Weights of a small encoder-decoder audio transcriber.
Model: encoder depths [16], encoder widths [320], decoder width 320, decoder norm rmsnorm.
Training: soap at rate 0.0011, 6900 steps, batches of 64.
Data: trained on read English sentences (LibriTTS-R), 15625 training examples, 28.3 epochs.
Rows from block 8 of the audio encoder of a small encoder-decoder audio transcriber, named by matrix and row number. Each number is 128 + 24 x the weight over its row's rms, rounded and kept within 0 to 255. All counts start at 0.
After each channel's rows are labels from the 100 clips, of 14976, where the channel reaches its highest value: "loudest" is the band of the loudest frequency at the time of the peak. Only what is clearly more common there than usual is listed. The data: read English sentences (LibriTTS-R). In brackets: how many of the 100, against the usual share in percent.
# c30: last pointwise conv (encoder.blocks.8.c3.0.weight, 320x320x1), inputs 107-213

c30.229 [131 189 107 135  84 131 161 117 116 150 126 149 145 119 152 157 146  90 122 122 165 112 169 141 137 102  99 160 123 125 157 135  86 139  96 139 150 121 130 150 136 152  78  98 179 130 201 154 166 151  89 106 184 149 117 161 130 140 149 146 163 138 153 146 112 131 108 111 123 153 121 129  89 121  98 116 104 117 134 126 149 138 120 152 130 122 134 163 122 134 116 110 120 120 149 150 100 140  90  98  69 104 135 141 150 132  97]
loudest: 250 to 500 Hz (40 vs 14.3)

c30.239 [172 116 115 139 121 121  66  88 143 137 153 104 146 142 137 145 126 109 114  98 130 149 127 125 133 145 132 102  94 100 134 117 156 114  90 173 104 123 143 120 118 107 174 160 119 108 118 151 126 145 126 160 105 135 106 144 118 155 143 127 140 133 179 122 104 147 103 156 138  98 136 114 125 119 126 140 101 143 107 183 115 117  97 141 125 136 116 111 119 152  84 157  90 137 144 102 100 141 119 111 149 140 169 126 143 142 134]
loudest: 250 to 500 Hz (32 vs 14.3)

c30.286 [133 134 171 134  95 144 124 147  91  76 112 183 116 137 134 125  97 137 111 178 129 113 146 128  91  82 131 184 165  96 158 131 139 101 123 162 152 147 115 121 125 100 132 145 137 118  95  66 117  94 101 109 152 138 157 102 133 146 119 170 106 152 150 168 116 137 174 107 148 156 154 149 108 132 111  92 127 141 123 123 130 102 116 130 113 120 161 121  94 135 109 141 175 129 135 123 107 144  91  93 122 127 121  97  88 117 101]
loudest: 250 to 500 Hz (41 vs 14.3)

c30.164 [ 99  99 134 135 106 133 107 168 129  89 126 144 129 122 106 103 137 127 168 115 154 122 110 121  67 114  98 145 123 141 139 109 131 133 118 144 119 125 162 140  79 148 124 106 158 128  90 120 121 121 150 181 161 115 107  89 133 155 125 125 127 138  86 112 136 145 100 145 110 131 116 145 125 144 173  93 164 130 145 165 140 150 122 125  93 145 128 138 112 123 109  69 101  94 121 128  84 115 110 128  90 146 144 147 135 120 153]
loudest: 2000 to 4000 Hz (25 vs 2.3)

c30.300 [105  83 140 135 115 120 122 128 133 119 103 117 135 126 141 118 149 126 124 128 110 149 134 123 119 157 121 122 143 118 112 113 165 101 122  79 139 129 123 119 145 165 129 131 137 144 125 132 189 162 161 123 181 162 134 115 142 158 109 146  94 113 112 145 123  92 125 151 169 152 177 127 141 141 119 152 110 108 150 152 117 126 125 131 140 169 127 142  98 139 141  67  91 114 106 109 140 136 138 127 161 127 119 151 160 160 130]
loudest: 4000 to 8000 Hz (39 vs 5.5)

c30.207 [128 142 111 134 122 148 129 129 147 130 141  95 119 145 141 116  88 128 120  93 129 110  95 144  84  90 122 136 101 141 104  76 125 147 158  94 124 124 137 140 163  98  88 113 120 117 127 144 144  84 121 146 165 127 146  92 132 146 143 145 105 124  99 148  51 147 103 140 132 124 106 152 106 138  82 147  96 101 178 123 154  98 179 133 110 155 134 123  92 116  99 146 139 119 115 145 123  87  94 100 128 120 130 142 100 142 113]
loudest: 250 to 500 Hz (42 vs 14.3)

c30.262 [ 89 163 180 122 131 129 111 143 114  99 124  94 115 142  92 123 104 131 172 120 153 109 128 110 109 125 133 161 123 138 162 136 156  91 131 146 147 161  85  98 111 132  94 130 137 117 169 123 133 182  68 165 127 170 112 149 153 118 127  96 123 138 121 108 114 118  95 127 130 128 162 158 162 144 139 106 112 164 135 130 163 155 117 134 136  86 164 115 144 109 122 112 121 123 112 121 101 156 106  98 128 126 117 106 110 152 142]
loudest: 250 to 500 Hz (35 vs 14.3)

c30.198 [113 102 114  85  94 117 144 112 126 137 111 110 100  98 117  85 148  76 176 132 136 157 146 130 125 119 162 183 125 125  79 111  82 105  95  98 113 117 116 112 118  84 133  93 143 149 109 123 102 127 104 116 143 137 117 131 132  92 140 137 127 182 147 167  77 118 109 115 110 137 134 126 128  80 131 107 129 124 120  80 130 143 122 107 142 123 157 145 140 103 131 112 142 135 129 151 140 130 127 124 159 129 120 147 134 105  90]
loudest: 250 to 500 Hz (33 vs 14.3)

c30.261 [148  82 154 118 135 145 134 110 188 149 101 132 139  91 177  90 111 129  94 115 147 138  99 120 128 139 151 141 104  95 151 107 115 126 151 135 121 117 167 156  67 113  97 133 130 103  96 131 117 169 142 100 118 135 128 140  88 148 107 132 160 163 149 122 126 114 139 196 157 120 136 120 146 151  96 128 133 144 149 193 134 137 107 124 114 147 157 117 131 147 142 121 125 158 123 128 130 127 110 169 148 154 124 142 118 142  93]
loudest: 2000 to 4000 Hz (43 vs 2.3)

c30.116 [102 142 132 114 126 148  97 151 128 132 128 117 112 124 120 115 132 124 160 130 132 106 135 106  91 137 117 129  78  84 117 140  95 137  84 131 164 129 158 127 121 101 123 104 123  73 140 117 146 124 124 111 141 136 104 132 126 116  96 148 131 102 155 134 196 107 168 139 131 141 132 123 102 146 132 117 124 169 120 103 130 141 127 119 200 129 115 140 110 130  96  97  91  94 144 145 123 143 169 125 139  75 132 161 152 108 109]
loudest: 250 to 500 Hz (48 vs 14.3)

c30.11 [119 108 118 104 105 130 119 144  98 130 125 121  96 157 124 120 131 145 115 136 149  91 141 132 121 143 174  95 151 153  96 125 120 140 160 149 148 136  81 158 148 152  95 114 136 121 115 122 133 150 181 128 121 149 140  98 135  88 108 133  87 124 131 151 110 135 140 139 157 156 122 109 144  51 171 135 144 129  91  86  83 143 117 122 103 133 110 117 127 110 131 140 124 127 126 128 177 141 157 144 106 115 118 120 150 128 118]
loudest: 250 to 500 Hz (40 vs 14.3)

c30.298 [179 114 147 108 175 157 130  87 150 111 122  89 151 104 144 137  39  99 100 119 119 105 155 167 159  89 159 143 135 146 128 145 127 136 110 125 124 125 141 128 138 123 214 126 148 117 121 108 143  92  81 151 114 101 153 116 169 139 120 160 142 125 126 109 153 132 149 140 106 126 112 163 125 117 135 159 172 128 144 144 162 137 112  96 132 142  91 131 122 141  96 139 173 129 110 106 163 138 143 109 112  64 128 181 158 100  91]
loudest: 4000 to 8000 Hz (46 vs 5.5)

c30.122 [129 115 146 112 127 135 137 127 122  89 158  95 125 137  63 135 106 169  90 117  97 121  99 158 126 125 148 171 127 116 115 105 130 107 144 137 110 146 159 147 154 118 121 150 114 152 142 160 175 128 128 123 101 156 130 166 118  78 155 133 153  92 157  99 182  96 111 140 149 115 131 134 136 129 138  73  91 140 105 168 129 140 119 120 145 149  91 130 146 143 112  84 144 107  73 113 135 126 112 187 129 184 131 128 163 137 116]
loudest: 2000 to 4000 Hz (50 vs 2.3)

c30.182 [118 126 124 129 134 141 149 138 109 122 137  91 121 134  93 101 125 155  97 139 134 104  92 139 159 154 122 143 147 140 160  98 158 138  94 165 141 127 185  72 134 151 169  81 114 138 124 111 175 142 116 154 110  80 109 120 103 158 142 152 159 118 130  86 133 135 158 155 119 144 116 116 134 158 135 108 113 140 136 129 106 130  78 158 140 129 125 157 124 101 106 115  73 184 126 138 142 200 153 121  72 111 149 128 158 178 113]
loudest: 500 to 1000 Hz (29 vs 6.8)

c30.86 [118 140 138 146  91 137 134 160 140 135  59 123 135  79 149 142  96 172 140 101 139 110  58 112 121 127 159 147 116 142 131 118 141 126 197 139 176 102 164 131 168 145 103 152 155 109 115  96 155 159 117 116 126 151 135 122 138 122 155 121 106 142 129 122  85 146 139 112 122 177  97 138 130 148 139 175  99 102 154 114 133 157 109 117 131 143 112 138 134 145 140 124 184 141 126 123  86 135 104 139 113 131 147 133 136 117 155]
loudest: 250 to 500 Hz (38 vs 14.3)

c30.252 [ 99 142 112 126  79 110 101 108 175 143 120 124 127  96 144 129 151 114 152 110 154  48 139 177 141 107 160 150 135 164 156 130 128 110 139  68 151 186 140  97  93  87 162 107 122 155 109 131 134 154  85 131 151 119 110  98 123 151 154 134 107 120 155 114 119 129 145 149 111 124 130 127 107 106 117 136 125 150 153 132 131 115 113 130 159 104  97 126 134 140  98 119 141 158 105 168 132 123 109 129 130 117 143 141 172 128 137]
loudest: 250 to 500 Hz (39 vs 14.3)

c30.282 [152 122 106 142 175 108 133 106 127 115 151 129 158 139 130 153 161 145 100 144 137 149 114  99 126 140 152  94 110 134 134 110 128 150 135 136  72 109 144 115  63 157 100 136 104  98 138  91 154 111 159 103 106  85 123 124 102 131 119 199 138 114 146  91 123 119 116 161  92 164 119 112 110 153 122  94 101 108 118 106 122 102 120 140 133 127 130 105 116  97 149 129  93 146 146 133 138 122 113 149 124 110 144 121 176  97 100]
loudest: 500 to 1000 Hz (29 vs 6.8)

c30.6 [114 103 157 149  89 113  81 127 119 128 121 111 125 157 146 150 125 129 121 169 178 139  96 177 125 150 135 136 133  86 128 124 165 103 145 148 125 131 152 156 119 150 142 114 145 100 163 162 181 147 107 193 126 132 105 110 116 107 146 135 138 138 181 114 129 103 162 143 117  98 148 143 155  98 115 153 143 134 124 116 115 149 130  71  90 105  98 106 135 113 122 130  75 117 124  88 109 101 127 119 161 143  87 116 130 146 106]
loudest: 250 to 500 Hz (54 vs 14.3)

c30.109 [108 120 126 175 192 160 136 111  93 136 119  87 119 122 118 145 106 134 110 136 134 127  96 119 102 105 156 111 135 135 105 141 133 103 120 148 105  90 153 134 158  91 173 123  67 114 106 141 166 168 109 142  88 112 122 140 136 114 142 109 117 137 131 111 152 140 163  93 145 137 125 118 131 160 106 103 111 157  95 114 176 109 144 149 136 121 113 122 155 180 156 131 110  86  89 120  90  90  85 120 132 102 112  79 160 107 140]
loudest: 4000 to 8000 Hz (27 vs 5.5)

c30.295 [141 142 122  92 103 102 115 116 102 139 135 116 116  85 124 161  98 110  97 127 122 106 124 124 109 141 134 167 125  97 152 149 131 152 109 132  99 144 152 108 107 161 172 147 107 142 153 127 198  92 159 139 135 130 150 129 105 120 135 118 131 159 107 147 101 151 148  95 137 107 161 138 177 163 121 111 124 117 101 124  83 130  94 128 144 106 115 131 126 138  84 139 118 120 138 108 147 150  94 122 110 166  73 140  96 126 109]
loudest: 500 to 1000 Hz (31 vs 6.8)

c30.263 [ 82 141 155 154  47 121 163 110  96 138 134 122 124 122 120 109 113 110 101 112  91 120 124 106 139 135 119 150 167 132 133 161 111 107 144 118 161 154 119 127 117 122 136  87 121 175 107 103 159 143 146 150 127 111 111  76 133 187  89 108  99 123 158 117 126 139 142 124 152 102 119 150 152 133 125 125 104 131  92 122 108  73  99 145 134 163 132 121 106 103 109 129 124 112 120 126 137 190 121 158  80 165 144 159  90 107 155]
loudest: 4000 to 8000 Hz (73 vs 5.5)

c30.199 [100 129 118 123 123 115 123 117 120 129 149 115  62 150 153  89 138 127 103 151 161 105  70  90 126 143 109 112 113 130 143 135 161 104 127 113 103 126 159 168 170 114 139 113 107 126 113 101  87 176 114 129 113 116 144 121 142 167 126 120 140 144  88 137 155 119 113 139 132  87 129 132 142 148 135 120 141 165  81 135 125  97 171  95 134  93 110 113  99 118 144 111 124 109 108 118 113 147 117 126 103 112 115 188 159 109 114]
loudest: 500 to 1000 Hz (29 vs 6.8)