Weights of a small encoder-decoder audio transcriber.
Model: 22.8M parameters, log mel input, encoder arch ecapa_tdnn, encoder norm batchnorm, encoder depths [16], encoder widths [320], decoder width 320, decoder layers 8, decoder norm rmsnorm.
Training: soap at rate 0.0011, 6900 steps, batches of 64.
Data: trained on read English sentences (LibriTTS-R), 15625 training examples, 28.3 epochs.
Rows from block 13 of the audio encoder, named by matrix and row number. Each number is 500 + 40 x the weight over its row's rms, rounded and kept within 0 to 999. All counts start at 0. Numbers have three digits each. After the name is the row's rms in percent of the matrix's.
# fc1: squeeze-excite reduce (encoder.blocks.13.se.fc1.weight, 40x320), inputs 80-159
fc1.0 042:474555494477504548461548524548506567544451555472563534486510553530490547475551438471483523444439437541472548479484509515550454451546510439468482465462437514429533440542431489515542452483487535475468437474477491529503526499563475491553489466
fc1.1 112:548542501509528575516513560434463541460598487540477519493486539492469503488538497522517452495413509475548514456542444585566515513542482476522572533536536522476496469508535533491488508477521507522464433469497434577504536361441510525494579497
fc1.2 131:465496524502482486539519483543566618469522487589541380472501470488482523476483445494518579522529505524478555533499506459469529530535573515503486544546517540482511578560468551465541460476485526509569556529503526476541553561494518484483470507
fc1.3 045:552497477446553477487566557464566474447460512500529506445460461534520453453464459452513475434497463545446438426483551501447551544462494451520460551496405541481460434559547501531534555493557500512423440568496500432474531503478474493483436477
fc1.4 053:485474415531445489498511524555531475464482554493518446408555494543485438502559517557457478465461527523511543463428507497496515505457515466467492529563479499533598469493539560401532530582497466533484436516471480468500543504485470476535535526
fc1.5 148:534477494449498481466513506440474505459436547445522534482534495458467521477483541504475429563472525495495536524504485431495529451452571527592515506560516536499629501449472476548599595487561488476507429519523489509432413511543529463536499508
fc1.6 114:524480467574450522553536458465447497551475431467524497560511456423503487560456459451471482458481589549468489564467463583499442529491408418504520499361565582420489425488497504488534598522497468559518449533482446489483439529571505540482514428
fc1.7 045:434560462493546457569543469454446458553504527477495460451464434469517475492462445539455540540485435556512493557492519491549543496442449498489486488449518493547463520433441523487476457537427501448552467477459510465485539487541562468550537562
fc1.8 043:560457434501448460522501513531533535533551471568532549445491472480514450478434454488537529460429446475473501460457483574466542443514448527509570421536439425510459455457483560478522580487504466524559505442534540503444455501565442488521462464
fc1.9 152:520554498550579532557524456466508423434518519463469443511478493506531538552495501462487527399477511521536478579538433542509572524511427562461475460489499515562563474516519479459499491434497507475441493585428519602530505493560494480487552467
fc1.10 108:554528421470520495490494513492471525470529547594504430439534477453541496508489581510519428498527478513451467514491486580515484539511483436449500516547534516460457502459509521475497436566408472454503515487507494463426478540474435490505427435
fc1.11 140:474484557486445487520491566519531529480508501458421438563484454497517487540516496464512513508481422439537550484483514568524455589416568501484443560506509530505537516504489528528548443548449506476520599497463511557495526446487525442542513503
fc1.12 144:517441555541479494549478552524415520530490429420451486417528487516510484559514519408440552459461434540556495522459468586469502527551510536503517473487473489514533494500508528517540579477548441466536541524486490519537514451428480466484525495
fc1.13 107:455459472465516506524446506441497506501500480502481571438442458502472539574543470510533477481553495532495545538517503520483498489488519477561551495462518487478523456532434529403550528533531459604475522544508496471533556456496444473490457480
fc1.14 044:539467548459554447535440442498555447529558490525443490534490459473494503540487493566493518509466474537530513440497440467433548440470503516523526553567492435477517484520442439447504465426522552538526479486438534559565568556493509482462527480
fc1.15 052:451559486533544494458522470486529498486558443425543499531462493487514513532493497530549459517545531459451509580451498507517533545512558518422512556463600484417489520527481451442540442478464529527473584458525474441440498485488521492433486547
fc1.16 043:507480471490447491530460508535573458428531497469546467452538504494456462445551445547565475554510561549555478452454443432524465513499450527437520514430548502546541454432504468572559436482508484563519523474521533567463537519558492559520512424
fc1.17 048:506527549468551520506479472526468483459501458443427576496550517528511481557525523503439484495475530572460537518464544430529570530486518432519548468462481576540537513554456488509417522516512487537457557462542467500578532490518538539449519487
fc1.18 051:431491460490516453453467450544514497545549416517547489507561468515489552566502466457426475562480489463492487516436552489469497458484418495460567476489478433491472459461492450555520530498511516545502479539532400494546499471423487519517471473
fc1.19 044:473497529453534464552456559436495432486453457467462482518469528565560550535447555468501556530540456521497493487434493557483503462447457445521538488499488498444527561542554513541440489459552493560463534541504516539514469458453519446504528567
fc1.20 041:465492467474460492456490468462562560475454455554459469484513499508448475533470533432550511505431511542516481508436487494519512522481499454437435446534492469458476539568557457559463500523429439550565475506569488503548538569453459534486437505
fc1.21 047:481464539469571495541467511472497567416513480487485536480516504490524470477480447497435486461438472462501454519509477397524458546491494476497450560484525529516501478526502488485498462574451507450511473484519421546487465481435474563456460556
fc1.22 043:446534484569433434509553477542439434460425471444497482496538451473463430524474563577502505508489491443435550471469471467544459435536438518507447458491510484442425549566453487558428450537502468445521523532484472483459477517508555478500541524
fc1.23 044:479477449534513542500542524452468489417469468458516479521457556437495485504488452503546479443478548463533499555448505539463489544545548513445443467451559551542418439454453520510532532515547566430529465554448575548488506576518452540515459506
fc1.24 113:487549537522480517507470485466485485481468507445510467487498511526532498491455571481504515493476484486526456519450498523523471544503520468495502471465498560434481488529494523477494476553556504522493498485460548458507414490496480384505461570
fc1.25 053:512520562443557516487512504543481444417414531522549483477496465471503561515558521490444524496501459459454517476537501494492536566460473567470459448434510560529462520480536514474520504523460547536557516431552463513436459464456486480472488528
fc1.26 043:433469440542484516563466547435557446546460463510468507535556524461482508456480527565482464461504497488547497460521568443462453447512547487551520517459543494438435474549468441434534506519456447483507456500519437440532486498439496568449512514
fc1.27 203:523487488497545533517484533560509487477476507458459542544506543524538467546562469459577590528508477412522514453551518569491504528527476518503433498546474547550524581525516491490466491543525502512535564550459462605497502477463576488527587503
fc1.28 135:553470541518546488514515392401546489506490541535548495481443460541468485448485591483497513449457487524453513549480429514530519497456468525577511443515457496492490498502451498431395479420457521483500508498489480502536498460590481582473531521
fc1.29 050:559490480498468496451445532561465443505482476520434404528552478537504530474515492544539484547444464504555503469453578447514508484544577526490445518513471488519509414529525552492510446439515525529527562522525498555482476478499515434467569463
fc1.30 134:476481453524507456508493508488420535485465490558533521498502552448478456440484533507484524552559559524556555472535503414550418520516561530520488523439560495448537527429456466514559491453505485513470537462563502449437404530533462468525437534
fc1.31 153:515440491489475519561490575475515476510504493513468461549525496497516459560559486447519553503550476500499514482469478543463447510519560523480509453488482531508477548478468574570517473474468472502513558543436490497442536508446498417486524549
fc1.32 153:472400489472525470488469562502441566488476469514459452502566508521500474547478466439465510517515458481574473474453528567555537490477551527508508427586532477505499527521574502549532540486541475512510465491518474512484532441438554457473462539
fc1.33 043:479556532565488457475473474438438467525486511440510533509486497568446462479566437473445477509555466552546526499438441549539434483521531543510458498463472561555504483448481527524441489507492524451467462466456498512527472510545449473431499532
fc1.34 112:504507525469503423531509513513488478508483454589534540499448509579531490451569482571525496482490499401463500460534521472592570558466462538530527542593530538484554512492497467471454491546508547468545515488496494540412480453503516470514581544
fc1.35 116:491537437472461460540475600564496442573487436564475495492479515511500473552446539500546451518479505500503544504539492485428528500544549522533502511512485494515522493504494541495550493491537527481464517478511515436482447513515505442532465541
fc1.36 053:537475510530517502474494481506502499517526516443566520539463512487519549579494454547579456569487539443433522486552559467489512469598531481475551517445470528530508487523478472546520469456529450494459439408440524474555456454547523466465498526
fc1.37 138:490501507493521480502478468510490525515542454522497532562486515602496426475535515522515562537537467512453487492517493525544512533531514483430494463441539527589436529531448446455481435477599482468497573444526490521573496484543548563465524474
fc1.38 144:515490465447650580502457478448527521512515514513495516518454519538540509518531480559531531544505481497539485494457469539526465545469490596494456509465543481634443523464511519509482463459408481521501525518502513509557546576528587524510536487
fc1.39 049:542500487536480472486448489446466534504509475523504443487476481471540509544463465512483495533539529450467601535472525514473481521529557496440469464464523448548493481518560560513512509466488504574533541480535498597501460487510546453544549485