A small encoder-decoder audio transcriber, trained from scratch.
Model: 22.8M parameters, encoder arch ecapa_tdnn, encoder depths [16], decoder width 320, decoder layers 8, decoder norm rmsnorm.
Data: trained on read English sentences (LibriTTS-R), 15625 training examples, 28.3 epochs.
Rows from block 8 of the audio encoder of a small encoder-decoder audio transcriber, named by matrix and row number. Each number is 128 + 32 x the weight over its row's rms, rounded and kept within 0 to 255. All counts start at 0. Numbers have three digits each. After the name is the row's rms in percent of the matrix's.
After each channel's rows are labels from the 100 clips, of 14976, where the channel reaches its highest value: "top examples" is what is common among them. Only what is clearly more common there than usual is listed. The data: read English sentences (LibriTTS-R).
# c30: last pointwise conv (encoder.blocks.8.c3.0.weight, 320x320x1), inputs 107-213

c30.195 105:117095093080171103080208115135148139151122168144162109110115123138193107154155167111103125088185122015111205110233104132132127200148116112176134142104126070085099167128118111113148119169127083130122139095131065120096127138068159128107122160148086071125118164126096093117139125152182137114112086139156143125110174106130173
top examples: the word "was"; the word "that"; the word "not"

c30.187 092:140185132051115110081126146136151080131136126107079125116143146113117161101149142115202077197091152114171091099136109157175168137116131119135152136115106145169112135145070103055167134076154110128127093144134110179117200109115165082109184077125137110155133130092116068099099142158168176141141143158124135114118081108121174
top examples: voice: female

c30.235 104:094108123140125193140139212138152140101145161171162113066129063150147150082134054108097077202079080126101118146113191168165126118133094178090129106117104093167122099140121175134222134123160108155143179111123148081129176125162152107108145139139137110187144197123142166106164144128103137131132128119118136097112148138164118
top examples: the word "his"

c30.231 105:129094121093149160122130149161101118137069145161119126120124137158107109078106155106101127199104077057091184197086144192110135143140133138125147148132174114113157105082143150152124147157120121092145203148118132116115140111103150134104128118130147099096159113136118124124193179152111098113121111151158153133121084123169136
top examples: the word "that"

c30.73 105:124189117126164116140042162107118145108170125126146168127120117113137104099111068134117112135113115132170143164107141089136102159152087102081129110174094189173123160143151211115135148212142129088184038131147103078133105109154151096136161108167133147098125098119142119161182140111145121141134178117096100123166118135091139
top examples: the word "the"

c30.133 105:140106082118135083151141121087202188144096140108140066156147150134131094161151166119104162105142107084147138163085134111102090147096110142145091207173136117178089115103129128143151188131151111133104114117150128117075135060122130085101123073112108159121115121110123139161106146079137163100149028139140132147123111107186123
top examples: the word "upon"

c30.293 099:110118124123070128101166106062090088177132144157176200104172172150153105089099059168151103165068125107099138083176101111137149113129114143109145216139107119194181202115078113146101131134117132141069098114119129180108165124111127164138132088124116135112138130141076109067133164122182195156132089129101213043134082034090093
top examples: the word "by"

c30.97 100:133152123157166113208041124098153162210121112103101115121154101092108091125093057154151135141097136118141134086112128078079138156125119112228119117121169147095156187181147150092160130148164131157115067179097086121127135142104120046158148169166072124152132135100118122174154100143134099157081158168177117117144128125156136
top examples: the word "she"; the word "said"

c30.70 106:155123114161038108172106064159122131146120195121079169112171135155146141116177124149158159123159151110168187097120112159117126120092143141198204113060116119159145153129145123120109106187120110163107121107178135143124155120123183129208139102153126081146147113140073118098180165084097049128118152152166058128072200138092219
top examples: the word "i"

c30.279 102:102153154141128126121147144135113145112151090053108142170144125106121142175133115056158095118128117094127132088182131106102204147131170087092207126076108134122148133153136107078142158159091112107097089064079139153115117107096112111143093154101104133088136137187109131162125135169173160076125151112128088133095165168113159
top examples: the word "but"; the word "with"

c30.228 100:109205132151127089132089130200147146133145108147112120139108161180079145131138103174147120172161054164073167161133129107130102138137111107139088082102125127139117105087070121153141137127161209106129106117143122146155152136081167149151096157134128112155087126126113129159069165138130116096160129191162158110116122126158130
top examples: the word "and"

c30.246 109:069142135109127136103196080164177076103127121089107110096114183207127098138141160172127112130140144093146131127136160150052144126080121158186184152095128173185098132133080043188162133117160096068129099090153088066086149117152064094102094092138133166149106134131117164133125142147121152131109099107135163099153139123145092
top examples: the word "the"

c30.172 100:156058159117130171167075147133118128137187106154126082091119129132099162111126101115149109144138140091089173086140131085171133078146114096155145107108123108160118144149136061189183093122117145143148125109152076095129176107165082143122134069112144111099152089116128147166135156132122091097084163093127107176155112143116094
top examples: the word "a"

c30.314 106:048135155124106174130123148170128079113179119132108149177167215140147108105059112136132140120137137148104152142064175100142106179146137158135079161088146133082175163133127134061142082079120074100142146145154132098091082100090087140080092103101132130184086091164132075124099091147125131154103128084129091142140119131054120
top examples: the word "she"

c30.179 100:148140081202134099161111136180184065108100126128135112145127133165117156172077189129149126144159102111103140216214139133123090137079124099117157192165085163126096167134138104138084130119091085087128092104110138111133119092066121140130121120155143131150131094073179114129130182151088118146118157122120145163128127159110145
top examples: the word "him"

c30.23 102:127114096116142079094065114120096165106142159103143154133154109121110188129170119173136114167143156171147191158056107095094123153118116138174091072160113102198113176049168170102129135129141121090115113108149094099130130110148123090142106125112115148144121115066126081134101099153204091146102128223206136151148142141117099
top examples: the word "he"; the word "said"

c30.108 107:117163190090154153111136086087124172117130105109130122130063064111162082141173121133127185128179109124141099073067071153170118092107110106061146065134096130123117125093143143128097146129164097098088085120107106168103164169115146176133143080140104077114194104127140131069128134053155144112147116130096148145086128094152139
top examples: the word "that"

c30.301 099:124168123069207109127120104142142136136128123158128150122076082058121157119123118115102128087129101103116096099119102085165141145091117137213133071116153159083163110115087129135138058151144132139154101159108039117127117155071145112159129076182174158181122103139130093079142121122106090167158116148114104107108122130121116
top examples: the word "said"

c30.194 101:123123135106113099104116137132155147091163137109092181113157147153178088148129115118145098147072133203119159131147085173130170134161118143170062112081155105111068159185108079143186142113167127146117149103140198154151133050114110107074153163104127098114175153133166121183100120135110123162109077113113136156084103199119098
top examples: the word "this"

c30.56 101:139083139126138190129141138117169090151098147096159075104143102176160134131131120097124097121113157096112118138139117116179167107135143176135126123154173186140137110166115118162155154130121186191093138129099032179170109103063143183111136147086084177147075149108101180182061164068164131115167061093183170163084158114127148
top examples: the word "his"

c30.256 109:157185090149164148153103168099129122151107168118134211151074094149130134161176187144107078105147056115085104117109154122088123116134096100118123124087189117161096190111150100181121121115096092116136119117151178130116136097169096143141078092124123106073166128181224135170128110089122137124097168077144135220070112093121113
top examples: the word "the"

c30.41 106:081084153160126145155132087107146088122128101121120138158114061131149180090119142148074113084087142160138136070099168186133089155109125104114097111176110162132122189103133121100127123116112174121144057169145103151118123155112133072126109154158112172122183150110153143115091165110138178105117170154110115138079102101098119
top examples: the word "have"

c30.283 096:114138137150098149123112052078124134151174107119102169137076133114191169143116119100178240116192116077118119105132162122105124125104110057152155117171090171104075077096103107100093108160143120118142097176164131113100157105103134109147109084130133137107146108165152149112143160108088148147135074186166118094103086104165190
top examples: the word "and"

c30.273 104:137111111164181174164099124084100107124132095138105154134146103122156087096113105159155103115113172100170071099105171115127072175124108130082134106164116077127107082151115182079160109139106171134066119154123141166141103153082115134117095147124168092174079079155101098158074136152066153145094106129115088150156099171107096
top examples: the word "but"

c30.259 095:100134208099131090105117096128099174114084150085132116134159133135115152145082104113078120114145180097126193153127064145087203090079191168106106121095141103092111138130100165124128146181152082122097082114117109120107170147189153096105079122225200134136121092130087188112157135123133123068096131188168165157136118181105126
top examples: the word "said"

c30.303 101:082097095127145091161146114127126181164134157192146130120113173188242100076169101081192124094154165109164115136109083206115161159183145127126133134156135113214148128113138147140068141177104174181187104136158127136187107128129152106100143146111165082078050136142083148146191097125152166106197134160110113101089098171131139
top examples: the word "the"

c30.121 103:131130071130123128124155123118089117150136068114080164100129117113142135126178122096113113115186170135141177131113144118124093100146108182148143090158172155059147123099102068108078119138176172159136069156136092075110113129112060151167125119129120103136052134163073132186115145108104189117093127100088111126115171104133042
top examples: the word "he"

c30.1 110:147107165189124092123131094188159115121081120093120155160147098117119143132093165106124152108126161122141089100162084096127145145084152115130147140098095126185138172118118190204108077144123152164083141104175133121153142090127164179149133143146054173128192083109124098115169134121158155144150126110138141156098076155167108
top examples: the word "you"

c30.234 095:177138159141078101100132168134144124176089128126121123170147094104149179121152142118158205147098061120110090163116104128081100095126087178136179143160144190169128201103062170114139100100095150134110187132132152129111138156099128091083150132101107151101100145132109158137111228137147201152163112111147135163100088133093127
top examples: the word "the"

c30.165 101:084129162085180100115139124162124120059145163087097144152077127120163113102112161125108102147143101059159164096142184145110121158145172100075115131113153162079112127122121117136134150145177138058094166114076113070108155182082124097150131122114108119126166119137138127074086123096153158151117150106155150163120106200116176
top examples: the word "is"; the word "as"

c30.220 101:100113129148185191169180090102111132154098127109159123218163137157140123076091126151134125129127093084115182115122105128103109190169110158133170125131119101171121122099155095158131131140085166166111152131107127166148109140128132111107061144102067217115110132161125138174115176124126154106126122109088130157121142153149106
top examples: the word "with"

c30.142 096:092115129131120185098160167087150087104128172144138114134118136153142153115150138078128130094118103083122152147120140094116156147101141103158139106101143097203092123141130130090149125067152199147105090114180136127117113087079142192177113118096168204154183110128164132131124155153127130113106143133124104184099098140145129
top examples: the word "it"

c30.237 096:108133150146139153121097143099118164160144255198164211171121160171237164115142133177110147070140108118098151110102105110130096116094110117094052085080187098130106171105091160156066108124175107103180132131095118104163158173099107123142127162155145128108146149153108133166124133135133096064091151109128097091143117189114103
top examples: the word "this"

c30.106 093:087151084154157125132144106144112105150142125168091132121184138128118099081115119113158167083158182113093104060149114110096153101099112092067136173152135165170080104087099126105112051172099071090064160093099165127142137082128088133125127080162190107066130147131105121087162139050145141166121177116138113116180116119105114
top examples: the word "but"

c30.146 102:128160102154128121097143106147125182096092131102157125101098133088133109200095065177147080193149150136087104131103101107112140090115083105101201157115076140122142172117105123129180124083071096127101129165124098136123137095065175110097118147183101087109156130099197086126084116171136154124151115134102071140136094096114108
top examples: the word "the"

c30.10 109:103133141143122151112117115098202122088061106083117154190116110068143119106076117046132179212166143128182110140181181076124144100127138232147142157092108106077115160135100182084080118141152167096158072132114136148143145094142145137133109164100060097078159097065129075089159145097157131094096081125125110153119106106174161
top examples: the word "was"; the word "it"; the word "as"; the word "his"

c30.196 107:140105141149077106123152087117125183229088068093159174144125086168110133135204153156145141136157121189173122141180117089100067113101161160084118112108146120137175070072134156127064142146114104105134141092093121151163185131113179114154169058127156101132150154173086137109168148149189097124077092090157133073130126079187165
top examples: the word "he"; the word "was"

c30.223 111:147135074141129041076093125143127113140104131069128177095187141110150073140116147128087197167159133118127129139111085109202163134097133171104135144095081154110097184092129090172117153161145136088145153152127098094132087115156193143102116125135128121163182103096102133140148113144183167158084158101116118117190179060092119
top examples: the word "of"; the word "the"

c30.58 104:091146134130129137175133136173101115105085057105120093076135088122115159094123133150135175154109102097090095155138155102119187103187092123081128160089111143144177100120133078125164108099049143102162142132132107117084193183132116178158126149088095167158114117140109139140131108104103160165106182099090104122106165125126145
top examples: the word "is"